{
  "train_examples": 49215,
  "image_size": 32,
  "horizontal_flip": true,
  "translate": 0.06,
  "isotropic": false,
  "widths": [64, 128, 256],
  "residual_init": "none",
  "learning_rate": 0.0013
}
Rows from block 6, named by matrix and row number. Rows with one number belong to one neuron. Each number is 500 + 50 x the weight over the matrix's rms, rounded and kept within 0 to 999. All counts start at 0. Numbers have three digits each.
# gate: MLP gate (model.blocks.6.mlp.gate.weight, 256x128), inputs 64-127
# fc1: MLP up (model.blocks.6.mlp.fc1.weight, 256x128), inputs 64-127
# fc2: MLP down (model.blocks.6.mlp.fc2.weight, 128x256, transposed), outputs 64-127
gate.4:512508436506517526467571521372547448490519481480557515446441398505415510464536555490495544468494466447627465473459473588494477548531565553503594481562584552460547484394494532503608472573547468
gate.5:511500553526425469484522535543503439550493541456567373497606557463471587535540447505549553559449519446419546507412533528467492501456476467521383597574480451604535507595465524413531553456444504
gate.6:494526520611527534491473535535493470482532475479442471543544535522556496451515517459501531508481512538395556487465524513556535525488490559435482460533466508511490499443428501484441461592488528
gate.7:485492479541543522430472564532438420567582505433477530531565444602517535499499532533553525506461604539466570490553400502546498470480483371581528561522485454523511462486499510531474577528518525
gate.8:520490426515484527504482516591523526523447527428492490593507446537540542466557532525456454501423477525441492529473493517498452543553499470409595471525455428476570513492502523488557467495553476
gate.9:389483513469427545494516519574515477486595594480523418546561516483505576572526446434529439480447519518563513510479468460474505460585565452552441492550440492521527464559479491454454551500478494
gate.10:468522492525490485423496524587467566555533469540458442594521546454495498407522546492578476426507482537453581503519516514418538503438486435460438490569511447587584532537477485522476510526511481
gate.11:444577599557449443554507498466484475517498439519454553480515548459461445530514527550607558491489519519508514492577477537415427449395524497518445483569399524480456517494362499495467555508452449
gate.12:588493471479387508494494517435514456502481520542482479508526452536586440495516484466443588477421499424509574477500493406553435412484485426504534531477505496463565514537582497496561451435530484
gate.13:591510485524543395498525569490510435501449418445438482495506495465453452498456581591393560425517486470541482488516519526540503433469502434499502507453457444462561507582518518466507483345425516
gate.14:493529462496508607488414530551470476574470551405442495483369511511479504481487534474500543495548485557480620425548552657495573565458512517466476462540533496534500519490467535548477412513553461
gate.15:518466492502475500440535548432456468541414440543558552393525448554516449447504493488456526433504484541488468564528544584540555424454490580514583518548507522520493583464487431571507541489495566
gate.16:424483504545484412539532536421470402539471411557550460450588594534527511542427527568472488443474545489505438490508507463517559478548465442540574485450569494548603544494530410422483457502464517
gate.18:505483532432514543486475513454487561550452549503445471456541633438458539463492502474560517565575481427344389449521510479386382540516565547544488520523477541480498529382567530495562541495458503
gate.19:492479395483478481450551584476554428502430580580498475589439531514412499454405591401445481445528458530485472484484538601477473501457551505422543568568592487482429489485526495518547506406489435
gate.20:498437584478470451489522517433513444414502442512512516442553508470580472570518423474536504511492553505535512523470425560588436535512469426540483478489506513527466452475502573476507618468432433
gate.21:489396581463488527531571484400538498470415490466478522512550553521480409562527545588527505477528545486430523478498496550635435590479453504550527519524545590552403493493449460540529589470487529
gate.22:604523471501544478471566402490496481447544505551502476574411468568505468591506488429548563493490475604446495517435520478544532557499440508516478448595614486516482424533482500536534501515530534
gate.23:573503417552540459465528515435435496559557548457526533516493481482441457542463555618586457468506551513418523506504446565518530531526468482527573512532439513459507396523483540573485527473547603
gate.24:445520588507412538520534565577517501410558473472555408426539448495574520510501509453522484469420416504492485536437494545579468524491457503461479517446431463417435503455460458451513452445476490
gate.25:446563565527588512466450492391467509478472563478580437410480540389519575473446577506456556593557549486461508385489514438430543474461499522549532613451509525429445531361520470479426492538456530
gate.26:473442477539491448508538511466460417491526523429567465467538543555515523579477400476503465354419508532521452472543468582558543459505503547584575491501526585508415597443608517542528518517510436
gate.27:430422519483385482568416577488493524432489538622502548420482563512578557492467516563422548573441495433442512563469545502460513539457537531466479452448471638495541529464441473586514464509542460
gate.28:541449615462419555546491563519568486444429483449480451459558493443464580484583471613470512550451397545550451596494513481466487481481519495552495513504477455469552544486519454457560536509441428
gate.29:426559550520443489520591520492419507441490551593443431576594488517566404450507460510525499451564506500548598449515502437519560568523550384527459485512558509536499570613472467458420609515510507
gate.32:453517561615435547475503505532497517487501649562504490455420527493485444393547510525623537498573439543503551494465533473474457426486549482551452467576427420555537541491482435456490505557455509
gate.33:554461456530439417536525542542477493468496444538547504472497529570540513496473492522494484391373535563497491529573422418446452621558497535554555520458542471541558527529556488483637614522484436
gate.34:554469454499495537500541430500507435455485511446452513457499493463468429597571432504499441478493471509539465485446492548541551479417565518494489499403487512501529529519503488550513511517441499
gate.37:554506514491557526516501495535504487496506576423466607484514506508499511495485470504558478531521515544530532514544477562410508699438527443499476476421560615448461444456602467508535473471543551
gate.38:490481589499490443461446512493519494535537527526563523470475420460505458502470498485567578445522543651456399586505481557517471488450457497412591492617519532606507485429473518545566437564515381
gate.39:488549498536528460461481477481469438573562527551482492504583560540447535466510430514482500565432619454398495544477437395485502617498487510476452501490517487524466521440496509595497529442457461
gate.40:526501524497462482511519526433497534496416493417551459470517567481516445501510540517463439477511486475476544431425542535511398467509527567539555562513532557497462493505539444554476509523493552
gate.41:569476454452402464489529505626537472547433467492415422489476531532477480449524461510499538495515499495493467610427528499492508579548481530554479513528469458574592541509620444575502491449432440
gate.43:514509538454521495465511506461501462604492429492498525543521415500529491591546514509454478432441554530531368467525540539556495558478486503468645454477469524500432567505482481569489475456570485
gate.44:472491438527548537355573516477479535586447503431395471537493539435522450578475502465542475502569515575518459442481431465470507534512534513593519498495518447437514508528511497531515496466493445
gate.45:474473394535519464533527595544522501536420506497442455477450574540461455422503450454464531448574528479492513474464500511532475559528486465515550502491457500519496497567593467514557519505491491
gate.46:546407506527446540429562524451496546469511450455509453522456542580537471449515579540520493472467523578450499542517509458421461411599477453523598494479489468506446436437499559431575385465506450
gate.47:505451490535504456479534530522479454455519503548548495504466525534574449430519474485431458453502451507528512510463538341532475491530469450527454497541506548543556458560480564435482499544447593
gate.49:490552423494481591376604512529480489514477500494412460573575476501500441495541502491494496525529508477528510446437446561529526473524601466472528461530505507418498393466550472516453484475545451
gate.50:530535478514407444534485482506510529571514497507560474495410500431554453529495498497501519528540472376548476532453468507551486456600561566545498450447492541490429469469450471481442482479478630
gate.51:540420414461519522411560554527505489499519573460477453548546487504506501531543553544472519437518537558388491475458483487442543421510509504430564606476485499541530520483458554454553474508495544
gate.52:541455444492577465515578465547549465562552629434498567555524499431495518513500603595546568488483457500511514480467463636546436484604546537560557383450403580485535527455459508501546466498463547
gate.53:568443523581509483438471583464507578544473537545520440570520490481434473473476498472569479515518505557496495485431502485399493529439455493449480474569401448560590530545442447509500517443479520
gate.54:535468475511530450488485450553532573531530570480515451490468439543445507531473422460430533545524501468567551493328542520495514480545545545547548473477528552590604416510542499581508499515451446
gate.55:419510577553439466476523596430478524503420440452413520569511443468632451530510538581517439441538542549420541442517490521474556531508512530445520438532480496597495582517521493519477601525543571
gate.56:580504586581472545513528465465589440521506555512475491603533447427443483494511501464455609529497528408513563490487437420536467495542513519410516381438479494556548450506426545525503459470496454
gate.57:486490568504545541494553543555505436417462456542437535455547463520509522500462496475498500542500538615489542369461573540458580462470496510535443493542553506382572573546582546475446539540584559
gate.58:478458556497489507506475488451549493494549547483539533503466425513414517530494528546493542658470443484499599475487553574451489496487512517500537380547443612523414526384601418448407453533486558
gate.60:498485497500518531480535479423420452610461535476485467492465538498559562523529456493565420388477422532477367441468433501508402479433511466469440618430518545468421505454574465473563513495555562
gate.61:512610524517475453523448486519557505450499391462484443587516487482618473402632498533527450490345451502468514503510487502472444479625529392497541459455482495521571540454528469533495562581561435
gate.62:586417446515435503537502437459586568517513498491540533500420454520573452446569599482520531485469440498476413568432509473506485443524449551552610428515466563469445443476418530502570359441547545
gate.63:543516428514528468537497558436577549436439483460447498484447413487539479468508522423441534474556580515594540442502528488448477526610548515457520445555474439540536533531492445488510533385441472
gate.64:464351412601429567527543538550647587511574509513456551524489419450519493564483501473535444551448572492484508504392451489583440464564555600561545462472501506496516443497447434437647464442413465
gate.65:535518511473576520567530448477531493589525516511568493517474506429505510423485527425447537473551529472523514553465498367444465455495480471602509500552462527494537542468462505531494456533568526
gate.66:464471520435501466520562506582444484522430496479407483529505577465494498555442492515445602450516574577402490542437534545550491584428526571499541499517492555498491544437463475501525616505492426
gate.67:505370426551491551462515530504570476515517480501502518462497504480500439555489469489452581555431590543558560456548477472479425535464499556572539554517453480506539478535543493485487608422504464
gate.68:587488484415527504478506594484515594433601584462527473543524491556489473443466525485521417480515447597561484594509473476571558471493536426483512546496428562376551468382438488499460396455497498
gate.69:575575545435406504504524568535482454551472446496559607517508493494528536384502513544464513505451553513546467596463482417495418521522498421495519537535504545474437612389542510505499478423531405
gate.71:413503529624596516488520591551498521448466434543496413405431505476508445578485476462563459420519427424485494545456489496526561509554512553396592568428578552474512585544580507440581459477571426
gate.72:507490471542468561531482462527434530499531461474497495467567537503566495537540549539517437512491483464527484544495458528527527466466544503595493367440503515460489502501571597478456371545399480
gate.74:507485510479457477493492629614407449548520459427513475489564529509518439545436555547451461468432498461490476523418450569501535478482498460454449470460470523536554512607532478448440461523499447
gate.76:476475535617477647448429441461526489435463521515516507441483460468546488522519466577579496532448543549381516497454463542419525499518545553503542574492632491631469547551533518454499546536553431
gate.77:625536578391458565491516565494376568504456500561464511489566571479541455494503531595480564486470562510383492440518491498407495518446476435512476589480450506497515581475570460609406511410518540
gate.78:482551616517499522411507444470422481598416426480540512585512528431467452502524564554593569543544571496429532466488561505404510485465523462510382469528391403454462560424493448586519541560559545
gate.80:502517606544568500527482441444490570537480528491575475459468568516543503419504534461452525495502522518414493456473512501451559494402410530559593467449485614580504585544474403506424407601403478
fc1.4:489443549436469541593473501487572471542462452546508458435459535512586532507530491425421569641454552468509417509495514397477442534417483514511471459544478468491557468461560466428456430432443557
fc1.5:555533498549506496444469450507388475434550543533455534532504521584570541479520453536571444515519572514517627608465458409445546428444504536514452476473477508456508545516575476534591454547483547
fc1.6:542506507436532540436471479511519495497473538488503458516525472519492493533465524500476546494457439483481492450500527487472537446609510448516504454461562505547542533530478471456514456511520447
fc1.7:564480446564509471532512571517468433505495500546475601433519551543513469452580536453520538443526422518571492516499505378396526538472502468501543499494501550436466489500489470528501517450546510
fc1.8:607552580602524504484433567483461562388432443388544466508530495526516445499415456593504495474466485545502564499507504633573564534475460448513497421439501466471486455475586479497491553474479472
fc1.9:508488495527540510594471504470448570490546515512432480479487509544558531505486486564544623530446624488403489491475531500571565471362390559442517442512485460429476517495506446594505513567462543
fc1.10:523502451598465535487637527514538499463524487548462410494618399524547486515566475443527477575448494466527566487534515450541542501506496486520452517432490427423541473546567516463348545424438500
fc1.11:557489487532498448466492502610436498445486445482555491500510604491472527511562413491450465473484467542429426493505557596470558491459554513446477534609519420447520498491404492460472441469504542
fc1.12:520523492597530541517442551523492559454538507590545458444471550503555559514459544458496521535457578516417462485460534515524548485495404535406454420394505447469462523550508467518416445526462440
fc1.13:571539477562463579529499569536572502580470467495486495539495504425520492553570520456510452464390520550509517530570458539491459459499433462505483436565441410487448563456475510532484431496488557
fc1.14:512539548501425422465476615575444508484557522492507610470515538447503586491572530527501504436502540496434506542510497566498568456457520519441578537507472559545439526525352621587513514484460412
fc1.15:520460452534602493509541443420566467603402470530460563428492443452587574543485547484474570500512534508496487477502417510504520474483480476474553524482444458494507607480521449507516555486615600
fc1.16:593534541439604411569544421527470475541452542503502445563516461473461594498478469516513498473490444556519457586589439550483513578567477474551550479410460486473585387522486528397473514525508451
fc1.18:475466491496523467508500463403511449496535496560562478455485526455505506543418517387512451503535561465437481410600481474463526526393530485540570578567587579547476474481499476453500486542501429
fc1.19:461443513499505555597482466641484507449551523426508462460488469556569534503458469481453517536464540457570550482472535523561527547531547519454480486489541505535468435574505471501439442501355504
fc1.20:490525515463579489482465556493494481490431549446464421507359432465494498526498485462483545498455445565628479504574567515531489548572449511520542464401504539520527468496457430495467520474465471
fc1.21:611540536469466473510428374468410557581383437485612508464492581499610521575531454505481461511509486536409540519448516514532396478410561436521538563579502541506524540464513504456579476571482491
fc1.22:571628552489546443512575481578522523513554496509506445592429499503604525430512412514406494421476477473488472618538487482583400620663465456533495378536535467534517546457447512501474575498461549
fc1.23:513478532406406551510514468493558506495568485427499527527509350443351512514513541508520501628523471470606578510543455606477497521456519535413465486587552571486506557470441597487448538496514490
fc1.24:524475473520544547565546423463538503485463499443430497472393435497535537620554479514532534465442533481498476424522523384456491461517445490596562459500467519484500510557589512467576474524485387
fc1.25:495435514532573483419442547454496561493442458500528484539509443474486551483442555527511481502590532552546536472537418535404504622508477549551501489497552522501448552470482484475493538523514550
fc1.26:430532495565517483449625453527462502483467529439505424476529510609422469466588501555541391477466538482498502492470512489473519566456461481481519636519503462459489464564526467553459535512475497
fc1.27:570587463551423478451526523504489411574593554515445528629453417459464471524527492533469564460482487421457545496523389555418498502537394529567553539544524433535530466549522540557457501567537503
fc1.28:448447453495450472416586447427459502487615452473571498517441446428432479497476559495472581602528516438542582588536465533656502471473561463529395533599527505473544469516521456506457488440492493
fc1.29:539552504611396477464471568474534520536415543482495485510491484472471496435483524477542551525527485401526539488540528408554538460502461510583418480489423302511514544522543421537456603460410456
fc1.32:571530478477501541484557474488489452475524502515378504573568485537556504466505515539495457523471460472494569538460462407561521497486492458534481543449559525478443490488466462585411669506469535
fc1.33:468593451535488571498520515495504578420452505506465451547409520501507414425499476356526462472534474521507445448528502535584498577573542512505432396463589477498413511471472442518561454418434534
fc1.34:487527455547515545497401570459422491472566488499496574474503471454460561528502525463573532513561532444470509476488484439498388427585542540499509494658503532362520533560495464612474495467537489
fc1.37:395523595595544461533466520456558525562509432504577506510571434491552588418493411414514564543466527445535539476490540486589505481500428536379501561389482456592414542496518516516442462473410445
fc1.38:493493473597541539517517463507437483418578484416532561400537492537491508597333515534498553590515504502534487460444478434580598490503615460465556421457589600434411467398557575431466504522443481
fc1.39:486481536588486487559544520446466461475448431567545596420527488439547564526518452518543435486449425533535568529508494520458477520423486435518465452556454586518509421625439518404455572553462465
fc1.40:511487479442487595537508467503518479493491513615404507506493506553420428521497446558517470503456524529525488563455450504475477507469463564494452476488503496505441461553492450502472419512556496
fc1.41:474462358537435478482652411538537460442551501553478508472425381527486479580546571469541558480464507419625575585505624534581520456540565520555548480478562516431584393589531444446478438481425439
fc1.43:490437425474490464470400509441483541498500522525561474492440575470527585484456465391486547535505555430486445458557414580444495427487607579459532500531577555523537500441437476478510482425566484
fc1.44:515471432560457434480525530501484492501505529457514543550534431570486484471481506564437471443522493437495516586490436581538490417596507516516545523517491461474454404460507618564527416464459518
fc1.45:508549538446440443546436542474441550533511544489502478543540552492441523472513385494508426539490489499527427542622499525427546564479505505425481560573517481507536574475506503486514487434503474
fc1.46:582500497573444493406491527522510638467378569522524492563410505526562407444473503392456466392551537507553497439486513426524424474498467486522557544486440456407491497553438419471500555516488549
fc1.47:502550540511488505493493543575471475487505491538402593458469521462544520470574510507518510540437456437478479540475579489471494514441544487454454462455493476541439482479522530604488543505462523
fc1.49:496516459444556565518447496512448445424470492478479590561478522447451501443450514397609461498490492518434523355507596502501481397507664489442522541578523581469367576505505519538460564471532444
fc1.50:399523474438577513630497487517571503550500434527459497479499524507464531483487527405443590506429436547585502448510540470510492557458586506432484440538476607471522521436458484423463508552437439
fc1.51:446481517466446538539467547550507452502571526543472492526554440499387500539515464525565490571382524441499540505541406648459575499437473560520471510450555538603531473511498590512432458488506431
fc1.52:562503601427426564554541390498512497476512544519520584567446501518433480530521470530465541479465422547576514500567372492483498469447479464606464424653544662416473475428499532501441503518446565
fc1.53:537426515512435426531505523487573491527473494498500535542480481521482474458506517456479568424550463500464435528517487508503452468541456459573465518563465542491459507459504530459543432490520562
fc1.54:514496385424447530463590556512552523456418444580450511526480428466544478563456489466538487493586520525598517464468546439559471554562563521594446486416472541437535451535526534396519518403473469
fc1.55:498554452520532506497511459482481442543473473478520590484392483427519476515523536420475499455548459631404467542533589575531443564471493561435616585555563548562578505456501571502545472538588600
fc1.56:501479492475519500504384525497425463462514496489460496436470458540522508536518407464587481470527467492551482472510575506524434543456499538396582567469497563438528499433562524502607520511546459
fc1.57:527496469515462526469510515499541467468501490526510490496481552563501571442453421477553548521511519413509448488505558438572538429549487457574412460539528424434456476506429536475501475473405580
fc1.58:467488526494478504573355481457614542521449453446509456497513489424518469486589398375501480557487558445587495490462573444507505539516594479488416541479482437515433445491556607494489514500410536
fc1.60:498488450542435482452487421475484449607519572464494456387487515598481473563483507535510484450361552560530545553484512505592424509402516536522513556446504532433496421478553483525449469511501507
fc1.61:508509417530559500538506398503497520462459528568519457509434476528553545557513545435454549494547524653378558442415571465504406609554478522574501618422535433426496394557480503547545462581572500
fc1.62:446495474437571538591499468532483453512612437470448551414513545546449517546561438547487518481522460444545463564533499577515581528491592501509492433482577621509480515352549626472502465517449502
fc1.63:476560529602374469547572569508434523520491450546536482574557493473484536533434428512519454400459525469500467590586459485540542532512443473555466474513428437473423507581533469562523576443489550
fc1.64:525449491437526515510518495422538471549501637463454468472515515442509476436515532445511556476436449448544551418563475500507512488510526459488398499531434405591444482506487525417473596515577563
fc1.65:451409493388571566493466565440461502542473508471525482502421520615429478448570484510476455492458466486563428477506530491490453528511546489502481579566434551484533421480497544536532530489514561
fc1.66:472432532482590490456465487492546586582483571516516409492536544509549522520476461456456471498524515420459478463512425453411516429458451566561532579470473479600517465474512409478491501525573546
fc1.67:480440443543518482527534502443496569486639566525531563588537582520382555502504509438470524499494525467451550488473467530624460456508536500444510481512471457548473409517486508464505539540457540
fc1.68:514537556535491526476515458427520561536503564505538412552457530558525546427568455367439471526387528480478596515515421392440493492534448478482387476428406470597480452569549593515468542506503518
fc1.69:526561490431566475547498502494577483557495447575441507496520417416541468502442452469539437473556438520487425479463465421524504534476512466491497487359512486532539525465508496406425521534452568
fc1.71:538558464582464468457502555454426520481436478549464493443488549542545512471490511445465529472403513459513419456461467400478550515478521543446524437492550467497461495416458482497532529469403518
fc1.72:475499467488548452559562495573488595474477502380451401528498518496508488559437523487428422526448525499586537440487501518557518479540545458633477499455477457469561453571524409521547494539455473
fc1.74:483497500415473440511544521550438445548505600584474499450525471503474483571377497484508598541479524481531530456510537484535514526531456464470424536553491489485523541552599507519559527472529446
fc1.76:469534449515495420521569481529433502557556488594608414442579625545484529473611468403468474502355454447510494595461354436530407449529500532436474435538486511582440445461530523517520537504467511
fc1.77:523422486584469555533556467507505522495543488520476493552514519456518475536488575502520482425442549442491481398623466554443438468390455461457530540600600495530519527530517472445567518480549511
fc1.78:522567476432493377466453515575399503555545473428475557495467620455465553484479481507519516458469433500449459570454577515485497458543537523469503439511447537451591498460489545558633450450422624
fc1.80:486442480507505509572451478569541449420525556474485443511542532528480453510500441422449547414451425483498504476455541517590495409579506520429500470571485481504547467513421533435492496456601494
fc2.4:484558555503462471476500509463553459477389550515582525411584517550487487509447462426514405543510474413619468521566458459479544528572470500414437506541528525530546462517530512592494477493581473
fc2.5:550471452524542475468518532468593476493431496555467561428492499501434489555438479495495404516522572479537457512448479466488444506575522514492415562487550562523557532424511493546489509394539558
fc2.6:540459441467529509487507487515473518557545478571522505520456536483506565478494489535497511509483524484508484494478530463511544476503503533526495494524476449509487485510497509489481487505480554
fc2.7:490503537485527458523551501469545508470477473400440436491524486538524458489582432482488515526520438502452466460503522523530471548466529547499527516504542478480494520444429532556468483503492538
fc2.8:517485524559503440506553469500434508561555544498555468524481500439578540494519552506521598461472483523509515487510468493480569507460469463504561435428489473508423485525583496472500492542416487
fc2.9:597433359498534492465471452558473526547596464639539563538363531424493599490409488552475506481412528521444501541388557410510528473528542476523491520522464514517521560501502478446477514494510524
fc2.10:504498498610436445468568563493443430536441531493480549457558506456511527506493596533436473428548524569635430482611546509498526470514402462449464401446554565557532430563593567486418539500444465
fc2.11:450536534423534574395521493544452557494542536485518452479481534476392465434452493503524455529473467444501532520504490479516472471537534476515561550491569454441481548479437505505611445531581520
fc2.12:528482467526558474568432438519470528507582483542544479564429472474540559508512510533535567476457542474430522480456499484528558510471547477481526478490502445478481490534537461454501499513442516
fc2.13:472497513492468503513584458560457546517514485449560492596488550462532448461489560417574589419518438495494534592518487460420535452511486450539565466492566481550420486542562468439511448574547415
fc2.14:465491593454488598478532502477465499453474502433470450512573428541418420501502443427526517461579486552501488518512462636454433488503525499540480510406559519458455457502415501482583539467560456
fc2.15:484509542504511515493537503527473522522557490546513465501520517528472539503487560515524530509472520461513565482524471505479491443451557478516507534419449515407501538453605472477547433523502521
fc2.16:530425472436543632456505466479515524471578492454476471492466442535419458534513420535460439532595494529469510443514542579549398527492580568500414545423460450447549558491394575512471509466531603
fc2.18:425605576595482447579496553527403464562482562550536437462551533528562619448544607580497534500419507510553493458571468477520586431375432456413550433425539545430530519553578538488526462546409462
fc2.19:576485564571449547456460488472572465409506580442497502466538472552524402529512457440526523477574454496539504490598492537490448531542529548453467497456476490523548469565493503556439481486535485
fc2.20:463426492486548571467528487509548534474549436441452483508520457583405443540562428497570467463587503513480540476485547534488400477488615560573434575447468501416516508423486470504512479421536581
fc2.21:496575536555431507530447581476468477483453555434526533481555557514516467493472567505553534477488475532562442532553482459446557447515467513492541474482627584528470503529495548486476495556459440
fc2.22:487545556546458425513546484496447467521507510454530438515557472502603542483605533484554610485504440485529520493580449534521616547410431499441522467405510479470494464529539503499507479523457459
fc2.23:463443379494518480498534484537460517610487427550521542567407582399514570477462605579475471451464546493466491532457606430480584421518489433570528430539534513515485510511546521404474499535468500
fc2.24:589415420459539518521495458488522553587608432533476495553436511446577526497482518513503603510521477444450485469454505481560529528453503526586503519486470449508496521509510449489469492550459498
fc2.25:526488573581485441608419575495518417490478560435403440453583449596580536562647529543461551540527518543525473370580457550601497528347475578419482445421552555419587496516482530537450488492405488
fc2.26:560579502440503543496427462465497534493531549434520452506456488412553416489468470481505598521530457505466495543517444494542478570507439534487552495520450417569464513523417518531507523566529460
fc2.27:519449505480507543557458471465528489493617456519456499525451432470479485578499460544472530495517578528404483418446500570563449539448536564564475518457466491460507495453428485431506561466445576
fc2.28:460650660539448496559556492426467448412459513452483468437633440586442454531532457464502498501499468551536509471562465552462401528482498479475485497483406501456469435514536529531560534455502488
fc2.29:477487477541417452497558545438469432540402491499504534480558511482512522486556518538379432502534503535572405450598625473521506516472402516472455388492516503550537389589523618547435578486425480
fc2.32:533538472579531440519499549441510432499473499444420570441540475501457534513542467551415466495541503592561451461562557481494501506511446542397438493489522506516568442510484570550437594414448579
fc2.33:502547492485415513539440420505478489503497461542561552576487508446539520509438535445491489427475562541497531562435407519451465494551455392605516439567415556587421439553608510438534538526501388
fc2.34:503502438414582480447467511537498521560471494531509510478396529495484596446454473551438460557468492484448457514422496458511545496535522498481496539566483449513510511453449529514510495496520562
fc2.37:531582530442550492421474521471523492451443555461484476439526448508461468480489392454484475560526424458544484518506449484513445576547442540424493581565482430533507526481425489595533512487601531
fc2.38:527459455607416445487489532475515366523405490483460613478535512471518528537527524467382387430530546621615386518538556504459498490586419491490409435472528604594575392589539589511412618446455462
fc2.39:609563505545448521581421544453532437423496564477522541445524466492562454563504476518472568507560514518531435465553459475537470564458471590436487487510519514541589476556455518539429551455472493
fc2.40:485546502506547508461487461476515482434468514537481549464494511488412494482446461467492405517480503540514527542482522478446465487591500442448495558549469494503502535486492498528535503458588516
fc2.41:545588591599473412575400649472535403433417634500487509365578479583517515576504548559528468578469561492568460400535398482539562495456505558403493525506580580443596538486534463529450508463424465
fc2.43:498516483531554422473487619555454478535437531525476563420520500493397567470479517592441390535463571531567496491484538446488504437565466484414467530540516530474512509469502491498497509465497563
fc2.44:485489479474525478529484485516553506492435505468475512505519520498535473504466508441590543503511458457488498542480466513463527530519429511492548516602528520569513511462473465521492475524549409
fc2.45:506415430493489517522498422468460498556543440559512534536453470377506537521469521519471507466489543536499472496481521513533489552483501472591491450474435485538467474526515516440481561510457479
fc2.46:514431530393574542517498436467583555438526461536435413542512474526470473488516394447574526559493471471418581500417450511546418564466530560539544602547421443482489543379426403533554458483541542
fc2.47:489481449554477419530510482492501462547459435506571554508471534501481569494500511538461468469466507517472428510494583433474531483524517480496479436513526518538491444529513550486444548476458538
fc2.49:498417477471580485504556457458545544495576403450381442521503433569463491511673400563496503517558491488425568427514563539556417519431569573508466572483458444406517509447409444526501523415473648
fc2.50:486507461569450436493527502521477504532481493492524564533447631452553539447500606510521506457462488488494487530515551428400571400571480449494548465552538551558460517581581538464446489576468495
fc2.51:440541459534492433483500524556443482597448466445510532518483551483515556445550572551522525436512496533526453544534536468443565414531448457466523423521578522515443463545539548452473513522467499
fc2.52:479457396546452510397576501552365492607512416590565591573410572354492608444434585552462500385476551554523460557468577440447581418570436402544499421484501524567471446591568562377506562540479466
fc2.53:485507537440494558521526455496474524474540466498504470546499507474488462487475478447532551510496452503453517536479511524478489518499538483550551516559461453496437501503486502472537482571525468
fc2.54:485578588558471449545458616495484455462427604527479460400563491532505481517508522527492476597453539409515514443509419505564529509482461518458530530530566548453505511473518474527522469528435456
fc2.55:513516525549481559554463505524527544461590510437510453527498516538558439529538536508569612474553469541433521478537468553476440473426584534511545517457517489467455568476510497485477449519461497
fc2.56:480480544508489425485495557491541484466431549499488496453556514574498494483526499484531456551501466452513508478536477472502522488525468519438511526522556512467534496501461479543533470503518514
fc2.57:461531475496488451467582487471525516507415516461504536477532574519429471456505464450494438491497417498508485546512570405424444523584434496426527518582484458554506474513472552585500500478570548
fc2.58:500528563434585445450511511513534550525460560464481398444536484559453446460504412494579531613503392368481547507536476482530509555467467574401548575565508421458487506432445433617508439518565544
fc2.60:488593553466439535502519517450475490474494491392445505516546467477522381524538503469507544479589516546515481530532476523492485514509452529550539492533489501558406483539463527475481561557493433
fc2.61:472458503511469499482511481556439490520550478445467440517509472467506500478610501519459544505544423537538475446633593577561460525397436498432513414451504441454509460560460594512500537548475480
fc2.62:496600504616442447494526538502461426511485509456517583456502543472549540519515587563446499428508532554564413501545496498442534448509456468446491454492511570547507461564564562478440569486419480
fc2.63:472470440507432550501514441544444509540538462476571549585431551452538495484469538465494554421498492532475474561492539475460516457540488437569526423508538514566434462558545550444480519564505446
fc2.64:496470505447502596520541400445543491443559446440443469563512435528524429538589414442450530471604454574487522476531534617510407565462545536526442481483430452496540449520495511538512560466512530
fc2.65:465540541505481491468528560501495500512397566503512521429549537516451492464480546499473398543480460463572491514510495457471550459562447456477499522513557520485530497505486543534530489507527478
fc2.66:594475425529480532443524499489470522494580534578537571521425558434439533478459521545423480475441554531466526496442541417502471472552516482553527504508473489486507519521479465438522504511486532
fc2.67:503505430469515511539510441474547511496483431452462529553475502535547464533534452459487514465554483523451482523471543479464494521524528526566486502568544528546478469503476477503467549471525499
fc2.68:461468530487508446467554537524503560456466532532569427480538544573440486444515490473580463550424422365488596502521491395509515488503535470444536541466539497430519562447510414541581355523578527
fc2.69:512454396437590498469426486554543540540524464465507508539380482484527524524468460514485516518530511511432494536447507543487564507513505534481503534549502452539448475466464498491447497519485534
fc2.71:427516501509415514502511435506486441548418547477538532489548529415519482476441538422520489450556479516571429558567499507441487508526395422503491382479570522593505433583573647505473527488519397
fc2.72:432479527453477494555516481532520538470533459511529460576501519530499463499512511474619502512459480386440584528498516476479519481508576455556563523544518503469444536447539434459544407557518475
fc2.74:607524505603494468559445509445544454454525543491460512454473448537561482596513509532466587506495545534462435425484455543537485561455528560487463483474555519524581509493481501519418552446411514
fc2.76:531458469488439580465460462462481465474512498456581515505477429391476408552435418451450486466595544530559435528578529589543497589505412507454470432480442453601485443606467595525465605455539456
fc2.77:516514579599496453586474580440492466446516519521386471448575471540487505509591536548510545520488519537511511385510490521538442498409494553473552489459538542411538515455498455493529493484405496
fc2.78:499543604354521549515526445475575577407484481471526437526536500549473357495499404392618504568514417420433606561487426473497438544556553533521539629567372413500444519468418432559558432534608496
fc2.80:547417413404512584388552478490496583524558504565647557562388583338472479445370505455513489474498459449481488574444505429463512499611490459597549538532452429587446531555461512461516482556585487